A small image VAE, trained from scratch.
Data: trained on stained colorectal tissue patches (NCT-CRC-HE-100K), 90422 training examples, 2.6 epochs.
Rows from block 15 of the encoder, named by matrix and row number. Rows with one number belong to one channel. Each number is 50 + 10 x the weight over the matrix's rms, rounded and kept within 0 to 99. All counts start at 0.
# convs0: expand pointwise conv (encoder.blocks.15.convs.0.weight, 672x168x1x1), inputs 56-83
# convs2: project pointwise conv (encoder.blocks.15.convs.2.weight, 168x672x1x1, transposed), outputs 56-83
convs0.542:51 51 54 52 31 39 47 32 69 47 43 62 40 42 57 42 39 55 57 55 49 14 47 75 47 69 38 53
convs0.543:57 56 51 50 51 52 56 59 44 46 56 49 45 48 51 48 50 56 50 52 52 59 51 48 55 51 47 50
convs0.544:54 58 53 56 47 39 64 64 45 44 49 53 50 52 41 55 55 55 51 54 48 51 57 48 58 59 56 47
convs0.545:36 25 52 56 59 51 47 60 51 64 64 49 56 40 48 37 50 40 55 42 36 56 63 47 58 49 49 56
convs0.546:40 00 48 42 61 35 29 48 39 96 56 55 57 28 54 41 62 56 55 53 44 50 67 50 59 53 59 50
convs0.547:63 52 52 68 32 44 53 41 60 46 42 60 37 50 66 39 40 55 56 59 53 29 57 63 35 67 46 42
convs0.548:47 42 40 30 49 22 44 51 30 52 48 73 63 14 46 60 42 70 56 63 38 48 48 32 63 49 49 17
convs0.549:30 29 60 30 78 59 27 56 52 86 51 59 52 44 44 47 53 49 53 43 49 56 55 47 71 62 56 64
convs0.550:47 46 64 43 46 57 39 58 37 50 46 40 41 42 58 41 36 53 52 67 41 05 74 50 66 54 36 69
convs0.551:59 62 48 37 51 48 58 56 43 38 51 52 57 54 37 54 49 73 48 64 44 54 40 33 58 51 51 50
convs0.552:40 20 52 47 88 40 35 45 39 73 57 54 56 39 51 40 57 45 51 45 47 59 60 43 48 51 63 52
convs0.553:50 50 54 46 50 36 48 53 52 46 45 57 52 63 51 45 65 52 45 51 44 47 52 50 50 52 50 56
convs0.554:42 40 52 60 60 53 42 58 54 59 59 48 52 58 53 39 47 45 47 43 41 54 48 45 53 43 47 53
convs0.555:48 42 56 54 62 55 47 55 47 56 51 39 55 46 53 58 42 51 49 57 56 62 52 52 49 46 52 51
convs0.556:55 38 53 36 62 49 48 55 50 57 66 45 38 42 18 44 66 27 59 35 41 64 65 35 64 56 51 55
convs0.557:51 50 53 52 49 48 44 36 37 56 20 64 66 32 47 47 46 76 30 52 41 33 40 43 55 57 46 48
convs0.558:55 55 54 41 52 49 55 59 45 44 65 48 53 49 50 53 60 50 46 49 46 53 47 51 48 48 49 37
convs0.559:49 36 58 55 51 58 20 46 44 62 49 44 50 46 49 36 46 36 51 60 41 50 60 53 49 44 50 52
convs0.560:43 40 43 52 52 52 42 60 54 55 53 57 47 40 46 34 34 55 51 49 39 00 53 34 88 72 31 63
convs0.561:52 55 50 43 48 42 62 51 44 52 49 55 45 50 48 57 57 61 46 66 44 48 49 41 62 52 52 51
convs0.562:39 42 26 39 49 48 43 44 48 56 54 51 69 49 33 49 27 58 51 53 50 50 55 17 72 64 56 49
convs0.563:35 04 55 52 55 45 36 47 47 77 53 50 56 36 51 41 56 58 49 49 40 48 57 49 61 56 42 57
convs0.564:57 50 55 51 50 45 61 59 46 40 56 35 63 44 47 50 54 66 45 48 42 50 44 49 52 48 48 55
convs0.565:72 50 59 43 33 28 54 42 61 45 45 61 39 41 70 55 74 64 51 46 56 29 64 48 55 57 43 38
convs0.566:60 53 49 48 50 50 55 48 53 48 53 52 49 53 50 53 51 50 44 50 51 50 50 49 47 49 49 48
convs0.567:41 43 50 44 48 21 49 42 42 52 33 64 54 43 44 39 51 59 50 58 44 41 38 46 64 53 32 48
convs0.568:52 56 49 51 52 51 65 55 46 48 42 53 53 51 46 51 57 59 43 49 42 55 59 47 62 51 48 61
convs0.569:64 52 45 46 50 51 61 48 69 36 50 59 52 55 45 49 54 46 61 36 50 52 38 53 49 51 46 48
convs0.570:43 40 37 57 65 37 49 42 54 61 56 59 45 31 57 37 61 40 55 49 53 63 58 50 53 41 56 43
convs0.571:59 51 50 53 36 42 44 39 69 47 34 54 30 52 60 53 45 58 54 52 52 26 44 84 51 66 39 44
convs0.572:44 47 42 44 61 58 46 51 39 52 53 39 68 47 31 45 42 31 48 46 51 82 41 45 47 59 66 32
convs0.573:43 09 49 41 71 48 29 46 39 77 53 59 60 30 46 52 52 63 48 51 55 49 58 53 59 49 57 45
convs0.574:47 33 48 38 64 48 23 49 50 67 57 60 47 46 39 47 42 36 55 51 43 49 56 48 69 51 51 53
convs0.575:58 54 42 52 49 51 60 56 47 38 52 61 58 48 51 44 69 53 47 45 28 49 48 49 55 50 43 52
convs0.576:57 57 57 50 52 49 55 51 55 43 50 43 43 41 44 53 48 54 47 54 51 50 59 50 66 56 56 55
convs0.577:52 55 53 46 52 45 55 53 40 51 53 47 59 53 45 57 52 54 45 58 46 51 52 46 54 49 50 54
convs0.578:51 50 54 55 52 48 40 50 47 54 52 50 50 42 59 45 49 58 43 62 49 49 63 37 63 44 47 46
convs0.579:74 59 41 45 49 46 60 50 47 43 51 41 49 53 49 51 55 52 52 38 55 66 51 50 47 51 48 46
convs0.580:36 24 45 28 59 36 40 50 45 74 59 63 61 23 39 33 65 47 49 46 40 51 56 46 63 59 55 55
convs0.581:51 32 45 26 51 47 41 53 55 55 67 47 47 32 02 57 49 39 57 53 45 53 62 16 89 52 66 45
convs0.582:42 49 42 56 56 55 51 53 38 52 53 58 52 47 48 57 39 47 44 51 48 55 58 46 56 49 53 45
convs0.583:59 54 46 48 29 48 48 41 50 45 35 71 47 53 48 43 41 54 69 55 37 27 45 66 46 70 42 36
convs0.584:52 54 56 59 51 49 52 49 42 43 49 33 48 46 51 54 51 62 30 54 54 55 48 50 39 36 53 49
convs0.585:57 61 52 50 48 48 53 52 36 47 50 45 54 50 48 54 48 66 39 61 40 51 50 53 47 54 50 56
convs0.586:65 59 54 53 46 45 61 54 50 42 50 44 56 51 55 53 60 53 49 41 59 63 46 55 38 45 45 44
convs0.587:51 47 54 50 55 69 53 55 50 56 59 42 48 50 48 49 52 54 44 49 49 55 59 61 58 50 50 44
convs0.588:56 57 49 51 51 50 59 54 47 45 51 48 50 54 51 45 59 49 50 48 52 49 54 47 52 48 49 48
convs0.589:39 04 46 45 70 45 13 45 55 83 56 43 48 46 35 43 50 55 26 53 56 50 51 50 65 58 62 64
convs0.590:47 49 66 47 48 35 48 53 37 52 41 46 41 40 59 64 38 57 40 70 54 45 77 32 63 46 53 53
convs0.591:60 57 42 47 53 48 60 45 52 49 46 55 48 53 51 51 62 44 53 42 53 59 47 50 36 56 55 44
convs0.592:38 42 33 50 67 55 35 45 46 64 52 58 57 44 48 46 42 46 46 44 47 57 41 47 46 55 54 56
convs0.593:38 35 58 51 68 49 36 50 48 73 56 47 51 44 44 50 47 47 40 59 50 55 57 50 52 37 51 52
convs0.594:49 47 43 35 53 41 51 46 46 52 50 52 49 45 46 66 44 48 45 48 45 54 50 22 56 53 59 44
convs0.595:35 45 43 48 45 45 51 53 51 48 44 59 56 43 39 59 27 67 49 54 52 47 58 39 67 51 54 31
convs0.596:32 34 55 48 71 57 42 55 46 77 60 49 57 49 46 46 50 46 47 56 45 54 53 44 49 46 46 53
convs0.597:40 38 43 40 79 59 46 63 31 65 60 41 55 44 20 60 28 45 46 56 57 55 59 14 75 56 48 45
convs0.598:40 11 57 40 71 47 19 45 34 89 47 49 54 40 41 48 56 66 41 52 51 55 65 50 67 55 56 56
convs0.599:29 00 56 47 64 47 32 48 44 79 53 43 54 28 46 48 56 59 36 55 49 52 62 50 61 59 54 58
convs0.600:40 46 56 44 57 47 39 49 38 63 57 53 54 40 44 55 41 55 35 61 47 52 49 51 47 46 52 50
convs0.601:56 49 55 39 66 58 43 56 46 52 79 42 50 37 45 47 55 16 43 58 49 72 81 39 57 38 52 49
convs0.602:44 47 54 53 62 62 37 49 43 59 49 41 54 52 49 40 46 38 31 53 33 58 55 50 51 49 45 63
convs0.603:57 59 49 56 28 45 46 35 57 41 38 54 47 58 55 43 36 70 58 55 51 37 43 82 39 65 52 45
convs0.604:56 55 53 41 51 36 53 70 43 44 70 52 58 40 52 51 45 54 49 48 35 49 66 42 63 59 40 41
convs0.605:50 53 35 35 38 20 52 40 61 41 46 76 41 43 41 44 52 34 66 37 31 46 34 48 49 67 59 49
convs0.606:52 56 42 50 55 50 56 55 39 51 53 44 51 53 53 56 49 57 50 58 50 58 55 38 59 56 55 60
convs0.607:52 47 35 38 49 50 50 72 37 47 72 43 65 49 30 53 38 44 49 54 45 67 63 38 66 65 51 38
convs0.608:55 58 45 34 50 48 55 49 59 33 42 57 43 54 42 49 54 47 57 52 50 50 40 50 49 67 47 64
convs0.609:49 44 57 09 61 33 51 45 45 54 51 41 41 14 43 41 68 41 50 55 44 63 61 26 76 93 61 58
convs0.610:29 12 43 46 71 49 20 38 48 84 57 52 59 34 48 49 45 53 51 53 53 55 64 42 52 41 56 45
convs0.611:59 52 46 40 50 47 61 58 52 41 56 51 46 53 48 55 55 53 45 47 53 56 48 50 47 54 48 48
convs0.612:57 56 55 48 54 47 54 54 56 41 54 50 46 54 49 53 58 45 49 51 52 61 53 45 48 49 48 51
convs0.613:43 46 56 49 59 66 45 52 46 56 55 50 62 54 50 43 44 53 42 55 48 52 53 53 50 42 38 49
convs0.614:57 60 54 47 48 55 55 47 43 56 54 51 53 47 42 47 53 56 46 57 44 50 36 47 62 53 60 51
convs0.615:49 52 45 55 57 82 41 63 47 54 81 30 56 57 40 47 47 36 43 52 54 87 60 50 68 39 56 55
convs0.616:55 56 51 44 52 39 62 53 40 50 51 50 56 46 48 67 56 68 46 66 44 54 52 44 50 46 50 48
convs0.617:50 54 46 49 46 40 56 46 42 46 47 49 44 48 53 58 48 46 52 52 55 45 44 46 46 43 55 44
convs0.618:46 48 47 37 48 31 51 54 40 46 45 58 53 38 39 54 52 65 44 58 36 42 50 31 73 54 54 45
convs0.619:59 62 48 59 28 46 47 42 55 41 40 63 34 48 54 43 32 58 59 53 53 25 36 71 43 63 47 40
convs0.620:50 45 32 36 52 63 41 52 41 50 56 43 61 47 13 42 34 37 70 53 48 73 53 31 69 54 54 38
convs0.621:66 52 63 47 30 49 54 49 61 35 48 42 44 52 75 50 66 78 49 56 52 21 65 56 58 51 33 56
convs0.622:52 50 50 48 57 37 47 47 41 53 37 66 52 40 39 59 45 66 44 61 46 37 35 38 46 55 44 51
convs0.623:41 40 60 64 60 53 37 58 47 67 53 50 59 47 46 44 43 43 42 59 48 50 62 51 52 37 47 48
convs0.624:59 56 55 52 43 44 52 54 43 48 52 52 45 55 56 51 55 56 44 57 43 40 62 47 59 54 43 55
convs0.625:31 39 44 45 69 58 40 54 52 66 57 47 52 51 51 44 50 42 55 45 50 53 56 47 60 47 48 52
convs0.626:46 47 50 57 57 51 42 55 38 56 45 41 48 52 43 57 42 51 39 47 49 56 50 42 48 50 57 61
convs0.627:47 46 41 41 48 32 50 41 53 52 44 61 51 36 27 47 49 47 49 57 43 45 44 37 64 50 43 43
convs0.628:63 59 50 49 45 48 58 53 53 41 55 47 55 50 55 44 59 54 51 42 50 55 44 54 48 51 49 52
convs0.629:50 51 49 30 50 38 52 51 49 49 54 45 44 51 54 58 41 54 53 61 43 41 79 43 72 69 50 48
convs0.630:33 00 49 48 58 33 33 42 40 81 55 57 56 30 53 48 53 55 48 57 45 46 57 48 58 55 48 42
convs0.631:33 38 38 43 64 53 43 51 46 59 52 54 52 47 43 56 47 45 55 52 48 57 51 45 53 51 51 51
convs0.632:37 38 56 43 68 51 42 49 45 71 48 45 46 49 46 53 47 41 48 53 53 58 51 49 63 44 52 49
convs0.633:55 60 39 43 40 38 59 49 53 45 52 69 48 48 45 48 59 60 63 55 38 42 46 47 47 50 46 59
convs0.634:51 57 57 46 47 41 57 59 36 47 52 48 44 37 52 58 46 53 36 59 46 47 71 40 52 56 59 55
convs0.635:42 11 52 55 72 49 15 37 56 94 60 55 52 37 46 47 49 59 40 47 59 51 63 51 62 45 54 55
convs0.636:62 69 45 48 52 47 63 63 48 47 49 44 57 57 53 45 62 43 50 49 49 53 46 47 48 47 50 54
convs0.637:31 06 49 37 64 46 38 41 53 72 55 55 46 28 49 43 50 50 58 40 38 52 53 43 55 59 52 47
convs0.638:30 02 62 46 64 43 32 39 53 75 49 59 40 26 38 49 53 56 49 40 48 52 57 43 57 57 51 50
convs0.639:43 44 32 31 56 52 50 61 52 59 66 47 52 43 38 56 42 46 47 40 35 52 63 00 94 58 59 49
convs0.640:59 55 47 52 50 46 58 40 50 46 53 53 54 55 55 49 65 48 51 43 53 65 45 48 47 48 55 45
convs0.641:56 58 44 51 49 47 62 53 58 48 52 51 46 48 49 50 57 50 51 44 57 57 45 47 52 52 51 50
convs0.642:34 40 55 44 63 52 42 44 46 70 56 47 45 48 45 54 48 43 47 55 57 58 55 40 56 41 51 51
convs0.643:33 16 50 50 66 55 40 49 59 71 57 51 59 47 47 42 49 44 44 50 37 51 57 52 56 45 45 51
convs0.644:59 60 59 39 43 42 58 62 46 42 59 54 53 50 47 47 54 57 50 58 39 50 50 51 51 55 46 40
convs0.645:61 53 55 44 52 43 57 58 42 51 54 44 43 50 54 65 46 60 47 60 51 47 63 41 64 51 46 52
convs0.646:54 46 47 29 60 44 53 57 33 48 64 54 61 29 46 46 64 23 45 70 40 74 91 41 52 45 51 31
convs0.647:36 46 60 53 63 58 49 53 47 56 59 47 52 46 43 55 45 53 45 53 53 63 50 34 52 39 54 57
convs0.648:39 39 59 48 60 57 30 52 54 66 59 42 52 51 51 48 38 52 47 56 54 55 52 53 57 48 53 50
convs0.649:42 28 51 46 57 57 32 58 51 65 61 46 50 42 45 32 43 40 56 50 38 45 52 49 61 53 38 47
convs0.650:56 49 29 30 42 51 53 53 56 47 44 66 54 56 32 52 57 50 58 48 53 51 34 43 63 55 56 41
convs2.542:44 31 68 63 63 57 22 36 58 65 97 08 37 57 57 27 28 30 58 26 81 72 90 59 61 62 71 59
convs2.543:61 56 43 53 40 55 52 48 54 44 48 56 50 61 47 44 54 48 53 44 47 43 48 58 41 52 50 56
convs2.544:52 54 48 54 49 53 51 54 51 49 48 49 50 56 51 49 52 46 51 49 52 48 44 53 35 45 52 58
convs2.545:53 50 47 46 47 49 47 49 50 49 57 52 52 54 51 46 45 52 55 47 47 47 53 50 48 54 49 51
convs2.546:29 14 70 76 72 59 10 20 66 74 53 42 24 65 60 12 09 29 80 20 62 70 57 71 27 87 58 79
convs2.547:45 40 73 69 70 62 47 36 68 64 78 10 18 81 51 38 40 54 59 30 74 63 72 53 64 66 64 58
convs2.548:69 51 32 37 17 53 45 32 49 36 45 66 51 41 32 49 48 40 63 50 33 30 39 64 58 58 62 35
convs2.549:32 44 77 75 70 72 46 32 73 69 60 38 31 57 44 34 40 63 80 43 69 67 39 69 30 66 77 45
convs2.550:53 48 48 38 50 33 48 52 45 49 30 66 45 33 50 55 50 64 47 65 45 42 52 43 64 54 43 63
convs2.551:86 69 46 63 31 69 61 37 61 33 40 48 49 64 46 49 64 48 53 45 47 32 30 68 40 53 56 54
convs2.552:24 43 70 70 62 55 46 33 67 58 70 38 38 47 50 42 36 38 89 45 69 63 54 60 42 70 90 52
convs2.553:49 51 47 41 48 53 56 52 56 48 49 52 52 50 44 48 48 50 51 54 51 50 50 43 49 50 51 62
convs2.554:51 51 50 49 48 48 44 45 51 49 45 60 48 48 52 54 45 49 51 52 49 47 47 54 49 50 50 44
convs2.555:50 45 54 46 47 50 39 56 45 56 55 54 50 55 53 51 41 43 48 54 49 47 60 53 42 49 50 35
convs2.556:24 40 70 65 71 68 41 39 46 72 68 31 46 41 46 46 29 37 76 63 70 65 60 51 53 59 87 47
convs2.557:53 48 29 28 46 52 41 57 38 54 51 61 59 29 34 49 47 38 45 69 31 46 44 39 63 52 47 30
convs2.558:51 45 50 48 53 56 45 57 52 50 54 49 62 52 47 41 50 53 46 44 40 48 46 53 48 52 42 52
convs2.559:37 46 42 37 66 64 57 62 60 61 79 29 40 68 31 52 47 40 66 44 45 58 57 28 76 54 52 57
convs2.560:50 48 58 49 52 36 46 66 48 50 57 63 57 28 48 44 51 50 44 51 33 42 50 48 35 52 36 52
convs2.561:55 56 55 57 50 51 54 54 49 45 47 49 50 65 53 46 50 61 45 55 48 50 46 54 42 48 45 54
convs2.562:57 55 47 38 33 42 49 50 48 40 44 55 53 32 41 57 48 49 44 61 46 37 45 44 63 48 48 31
convs2.563:40 10 68 73 70 81 00 23 69 79 55 41 31 64 53 07 17 31 70 27 66 63 49 77 28 79 56 63
convs2.564:44 51 59 59 58 45 53 55 42 53 50 47 53 51 55 52 53 58 38 52 46 54 56 44 45 44 46 53
convs2.565:41 32 48 52 67 67 20 46 42 69 60 29 59 43 42 44 34 53 44 53 63 64 64 41 64 47 51 39
convs2.566:47 52 52 56 50 49 51 48 49 51 52 46 49 47 47 48 51 50 50 50 50 52 50 52 49 48 48 49
convs2.567:39 54 56 60 61 59 54 49 66 59 60 42 43 52 49 45 47 52 61 52 61 61 54 51 53 59 57 56
convs2.568:55 57 55 56 44 53 47 47 55 42 53 50 47 61 50 47 52 46 56 42 51 50 43 56 42 53 51 59
convs2.569:54 48 44 40 52 49 49 51 49 51 45 50 54 48 41 50 50 52 48 54 50 43 47 49 50 49 51 50
convs2.570:42 41 51 61 63 50 46 36 47 60 60 49 43 49 50 34 41 32 60 34 53 57 55 54 46 54 57 67
convs2.571:42 32 69 66 65 65 22 39 68 66 89 07 29 64 60 29 32 40 58 24 74 68 88 59 61 67 62 57
convs2.572:60 58 44 52 48 46 56 46 51 46 56 42 51 44 50 47 61 46 44 51 49 63 42 55 31 46 49 48
convs2.573:26 10 98 80 79 68 09 22 90 75 54 40 20 60 56 20 00 42 99 34 85 79 49 77 25 99 74 55
convs2.574:42 49 45 51 56 44 51 50 54 51 63 51 50 47 55 49 45 43 58 47 49 51 49 44 48 47 51 49
convs2.575:50 50 50 50 44 45 49 48 57 49 44 50 50 60 46 51 59 48 51 48 51 51 37 49 52 51 48 58
convs2.576:64 54 49 46 50 55 57 51 45 43 45 45 47 55 51 52 53 49 51 55 52 49 46 50 51 49 58 49
convs2.577:54 49 54 52 55 53 49 60 52 50 56 46 53 53 50 43 55 56 48 49 46 49 52 52 48 49 44 57
convs2.578:54 44 49 43 51 51 44 53 51 52 51 45 58 45 46 45 45 52 49 50 48 52 46 49 56 47 49 44
convs2.579:46 48 47 50 51 47 51 48 49 56 49 51 50 51 50 52 52 50 49 49 47 50 51 48 47 51 50 48
convs2.580:28 32 65 69 63 61 28 20 64 75 67 41 40 51 49 32 10 23 85 37 69 69 52 60 40 76 85 56
convs2.581:41 57 60 59 63 62 63 43 82 57 62 49 36 57 46 41 55 58 77 47 55 59 36 58 38 63 74 54
convs2.582:49 50 54 55 50 46 45 52 50 50 58 51 53 50 58 46 46 51 51 48 53 53 54 53 47 49 50 48
convs2.583:48 42 66 64 59 47 41 39 60 64 85 18 38 62 68 32 36 38 51 22 68 65 77 54 53 60 62 57
convs2.584:56 47 49 46 48 54 50 50 51 51 62 38 52 50 51 50 52 51 51 50 49 49 46 45 56 50 47 48
convs2.585:47 42 57 53 52 51 41 48 49 51 49 47 53 59 54 51 43 53 43 50 49 47 49 47 48 49 48 53
convs2.586:49 49 49 52 53 50 50 49 53 48 50 48 49 49 47 50 51 49 49 50 51 52 48 48 51 47 52 48
convs2.587:49 48 52 47 45 53 47 50 52 49 47 49 47 50 50 53 48 49 52 51 53 49 47 49 48 54 50 45
convs2.588:55 50 53 50 49 50 47 52 48 53 48 41 60 44 50 52 48 50 44 49 52 48 50 44 52 42 49 48
convs2.589:32 25 84 81 66 66 23 20 75 69 51 25 18 65 55 18 22 49 73 24 89 75 53 75 35 88 65 58
convs2.590:44 44 51 55 60 66 48 65 54 54 60 41 61 64 47 42 48 64 48 41 43 54 54 39 53 54 36 64
convs2.591:46 48 57 51 53 53 48 54 48 50 52 49 51 48 55 51 52 51 50 51 47 45 51 48 47 51 45 55
convs2.592:38 41 61 54 57 56 38 56 48 54 61 46 48 56 50 43 39 49 46 46 50 57 57 47 44 41 44 44
convs2.593:48 50 51 53 47 48 43 47 51 47 52 53 48 45 53 49 48 44 50 49 53 44 58 50 48 50 45 46
convs2.594:54 49 45 45 46 59 49 49 45 47 46 53 55 46 49 47 51 50 50 51 50 51 45 48 45 55 46 41
convs2.595:60 55 30 33 36 69 51 45 43 44 35 45 47 53 20 65 49 55 56 64 45 30 45 36 77 57 54 45
convs2.596:52 46 50 47 47 43 43 49 52 49 52 52 44 46 54 51 44 47 60 48 49 47 54 54 44 52 49 44
convs2.597:59 64 39 43 57 59 70 52 52 46 53 43 50 58 33 41 69 55 51 57 46 57 29 46 46 45 54 55
convs2.598:31 17 88 83 71 56 20 29 89 67 55 38 11 61 54 25 23 46 74 33 86 77 48 72 31 88 62 58
convs2.599:40 25 68 71 66 80 19 32 74 73 51 33 31 59 46 26 35 38 69 36 74 65 40 68 27 68 60 61
convs2.600:50 49 43 38 50 45 49 53 47 51 44 58 51 37 45 60 46 54 48 63 43 42 46 49 52 51 51 47
convs2.601:36 41 59 47 68 36 56 54 56 59 54 64 47 43 56 52 47 44 56 51 52 58 58 43 49 52 65 74
convs2.602:35 43 39 38 65 39 51 49 65 59 76 51 45 49 40 38 45 30 81 39 43 55 52 43 53 57 59 50
convs2.603:45 27 64 70 67 63 19 38 64 69 91 08 31 65 68 24 29 31 58 27 80 70 89 59 60 65 61 60
convs2.604:44 41 62 65 51 60 40 67 46 56 54 40 65 53 62 40 43 61 42 48 43 50 55 56 36 41 28 46
convs2.605:69 60 42 40 57 90 60 68 54 49 69 16 48 93 14 46 64 52 42 43 43 58 44 30 84 47 38 71
convs2.606:45 51 45 51 52 50 52 52 48 50 47 51 48 54 55 53 51 54 46 51 50 51 58 49 59 53 52 54
convs2.607:56 55 42 37 50 47 51 50 55 49 60 43 55 40 42 47 57 38 47 44 47 63 46 52 49 53 51 37
convs2.608:58 51 51 37 53 51 57 52 48 49 44 54 53 50 48 54 50 57 50 52 47 51 44 47 49 43 50 48
convs2.609:39 39 62 63 58 60 44 43 56 64 60 37 47 50 45 48 39 44 61 54 66 68 57 57 39 62 65 55
convs2.610:24 37 81 78 70 71 38 28 78 67 52 42 26 58 56 27 31 55 77 31 87 72 45 74 33 85 68 64
convs2.611:46 48 54 56 55 47 49 50 48 49 50 55 50 51 53 55 48 50 48 52 58 55 52 50 43 46 50 46
convs2.612:54 51 42 46 50 50 50 59 56 49 57 54 57 52 53 45 52 52 52 48 44 48 44 45 48 53 40 47
convs2.613:49 50 54 53 49 45 45 53 52 44 50 51 51 53 53 51 47 50 50 51 50 46 52 51 51 50 51 49
convs2.614:57 56 52 42 51 50 55 51 52 48 51 52 53 52 46 58 50 56 47 54 55 49 56 46 51 52 50 49
convs2.615:27 49 48 49 63 66 63 57 65 57 88 34 45 49 28 41 48 11 71 42 47 66 72 43 62 59 57 58
convs2.616:64 61 48 54 32 52 51 42 59 36 41 58 49 59 49 55 51 45 54 44 45 39 34 73 32 50 55 57
convs2.617:50 51 47 51 47 46 44 49 51 52 50 47 50 53 51 50 51 45 54 52 51 49 48 52 53 51 55 45
convs2.618:54 53 41 40 42 41 51 55 40 47 38 60 53 35 47 60 51 46 41 61 42 46 43 41 60 48 52 41
convs2.619:43 35 66 68 66 54 34 37 58 62 82 11 36 66 60 36 35 36 62 28 68 67 82 60 57 65 60 58
convs2.620:57 56 45 51 58 44 59 54 54 47 56 46 54 57 47 46 56 54 50 45 45 51 41 46 57 51 48 54
convs2.621:54 43 48 48 52 69 38 51 43 57 48 39 48 51 44 45 49 58 50 49 57 51 55 44 70 57 46 59
convs2.622:56 50 28 36 43 52 44 53 41 46 43 57 54 32 26 50 47 48 46 62 41 41 43 42 67 47 53 41
convs2.623:50 51 55 49 49 48 46 48 48 48 50 51 51 48 53 48 50 48 50 51 52 52 50 49 48 43 52 41
convs2.624:61 54 51 53 45 47 52 56 45 48 53 49 56 39 49 51 51 45 49 50 46 47 49 40 54 44 49 44
convs2.625:47 50 53 51 49 50 48 53 47 47 48 54 44 48 53 51 47 47 50 52 54 49 55 53 46 52 50 45
convs2.626:51 42 53 52 50 44 39 50 37 49 50 46 56 35 55 52 39 49 48 55 46 38 52 48 44 45 50 38
convs2.627:52 48 45 49 54 45 49 51 49 53 56 58 50 53 47 43 52 43 58 38 43 51 42 46 43 43 45 47
convs2.628:49 47 55 49 57 46 48 47 51 53 46 50 48 49 50 50 52 49 49 51 50 51 49 50 49 49 53 51
convs2.629:45 40 50 54 54 53 40 62 49 57 53 47 53 54 54 40 45 56 51 46 45 52 51 51 41 44 43 56
convs2.630:23 11 76 79 73 62 11 17 81 77 58 47 25 61 57 14 02 29 86 23 61 73 45 77 22 88 64 62
convs2.631:51 43 48 49 46 44 43 43 52 49 51 53 51 43 55 53 49 46 51 52 51 51 54 51 47 50 52 46
convs2.632:50 46 52 48 45 43 45 49 43 48 48 57 47 43 51 50 46 47 55 48 47 49 53 49 49 53 54 46
convs2.633:61 54 49 50 54 54 56 64 43 50 54 42 55 49 40 46 57 51 41 49 46 47 52 39 56 48 44 49
convs2.634:48 45 57 56 53 59 46 60 44 54 55 41 58 54 50 45 55 59 45 47 49 54 52 47 46 40 42 50
convs2.635:38 21 69 79 66 55 24 20 68 67 51 42 20 70 53 27 34 45 69 13 75 60 49 65 39 77 50 72
convs2.636:51 47 48 48 52 45 53 58 55 49 51 58 55 45 47 52 52 56 51 47 44 50 47 44 44 56 48 51
convs2.637:35 25 64 68 68 61 31 22 69 69 71 38 37 51 46 30 29 25 76 27 81 82 52 69 38 78 78 54
convs2.638:27 29 89 82 78 68 21 22 96 73 59 36 24 62 54 23 05 42 87 30 82 76 43 78 28 91 76 55
convs2.639:46 49 40 47 75 29 52 46 38 65 53 52 46 37 56 55 54 37 53 51 55 62 52 35 57 39 58 44
convs2.640:49 44 51 51 55 48 52 50 48 57 48 49 51 48 52 54 51 52 49 49 53 55 52 42 46 43 53 54
convs2.641:50 44 54 50 52 53 45 55 50 53 52 52 54 52 55 45 50 54 49 49 45 51 50 49 46 49 46 53
convs2.642:52 49 50 48 50 47 48 50 50 48 51 56 49 50 51 50 47 47 52 49 50 46 49 53 52 50 51 49
convs2.643:51 50 57 51 46 44 47 48 50 47 53 49 46 45 52 53 47 42 52 49 52 47 58 50 49 52 53 46
convs2.644:37 42 48 48 61 43 41 59 57 61 54 56 61 48 60 43 45 50 45 42 40 54 51 51 36 48 35 41
convs2.645:45 46 53 53 55 59 42 56 52 56 56 43 56 55 50 44 46 57 46 42 50 53 52 43 53 43 40 53
convs2.646:35 46 65 51 61 47 51 48 56 55 49 59 32 55 60 50 33 54 62 51 60 47 49 52 48 57 62 64
convs2.647:55 49 49 54 47 42 43 47 52 46 49 55 55 41 59 50 45 48 50 53 45 49 42 53 33 46 49 39
convs2.648:48 54 49 48 48 44 47 46 49 49 49 50 47 48 49 48 50 48 53 49 56 56 48 53 39 53 53 53
convs2.649:49 50 52 47 49 48 49 48 50 47 46 51 45 49 50 52 46 46 51 48 51 49 50 51 50 50 52 48
convs2.650:51 54 49 50 49 52 51 51 60 52 53 59 52 51 46 45 57 42 49 41 46 59 37 53 32 43 50 47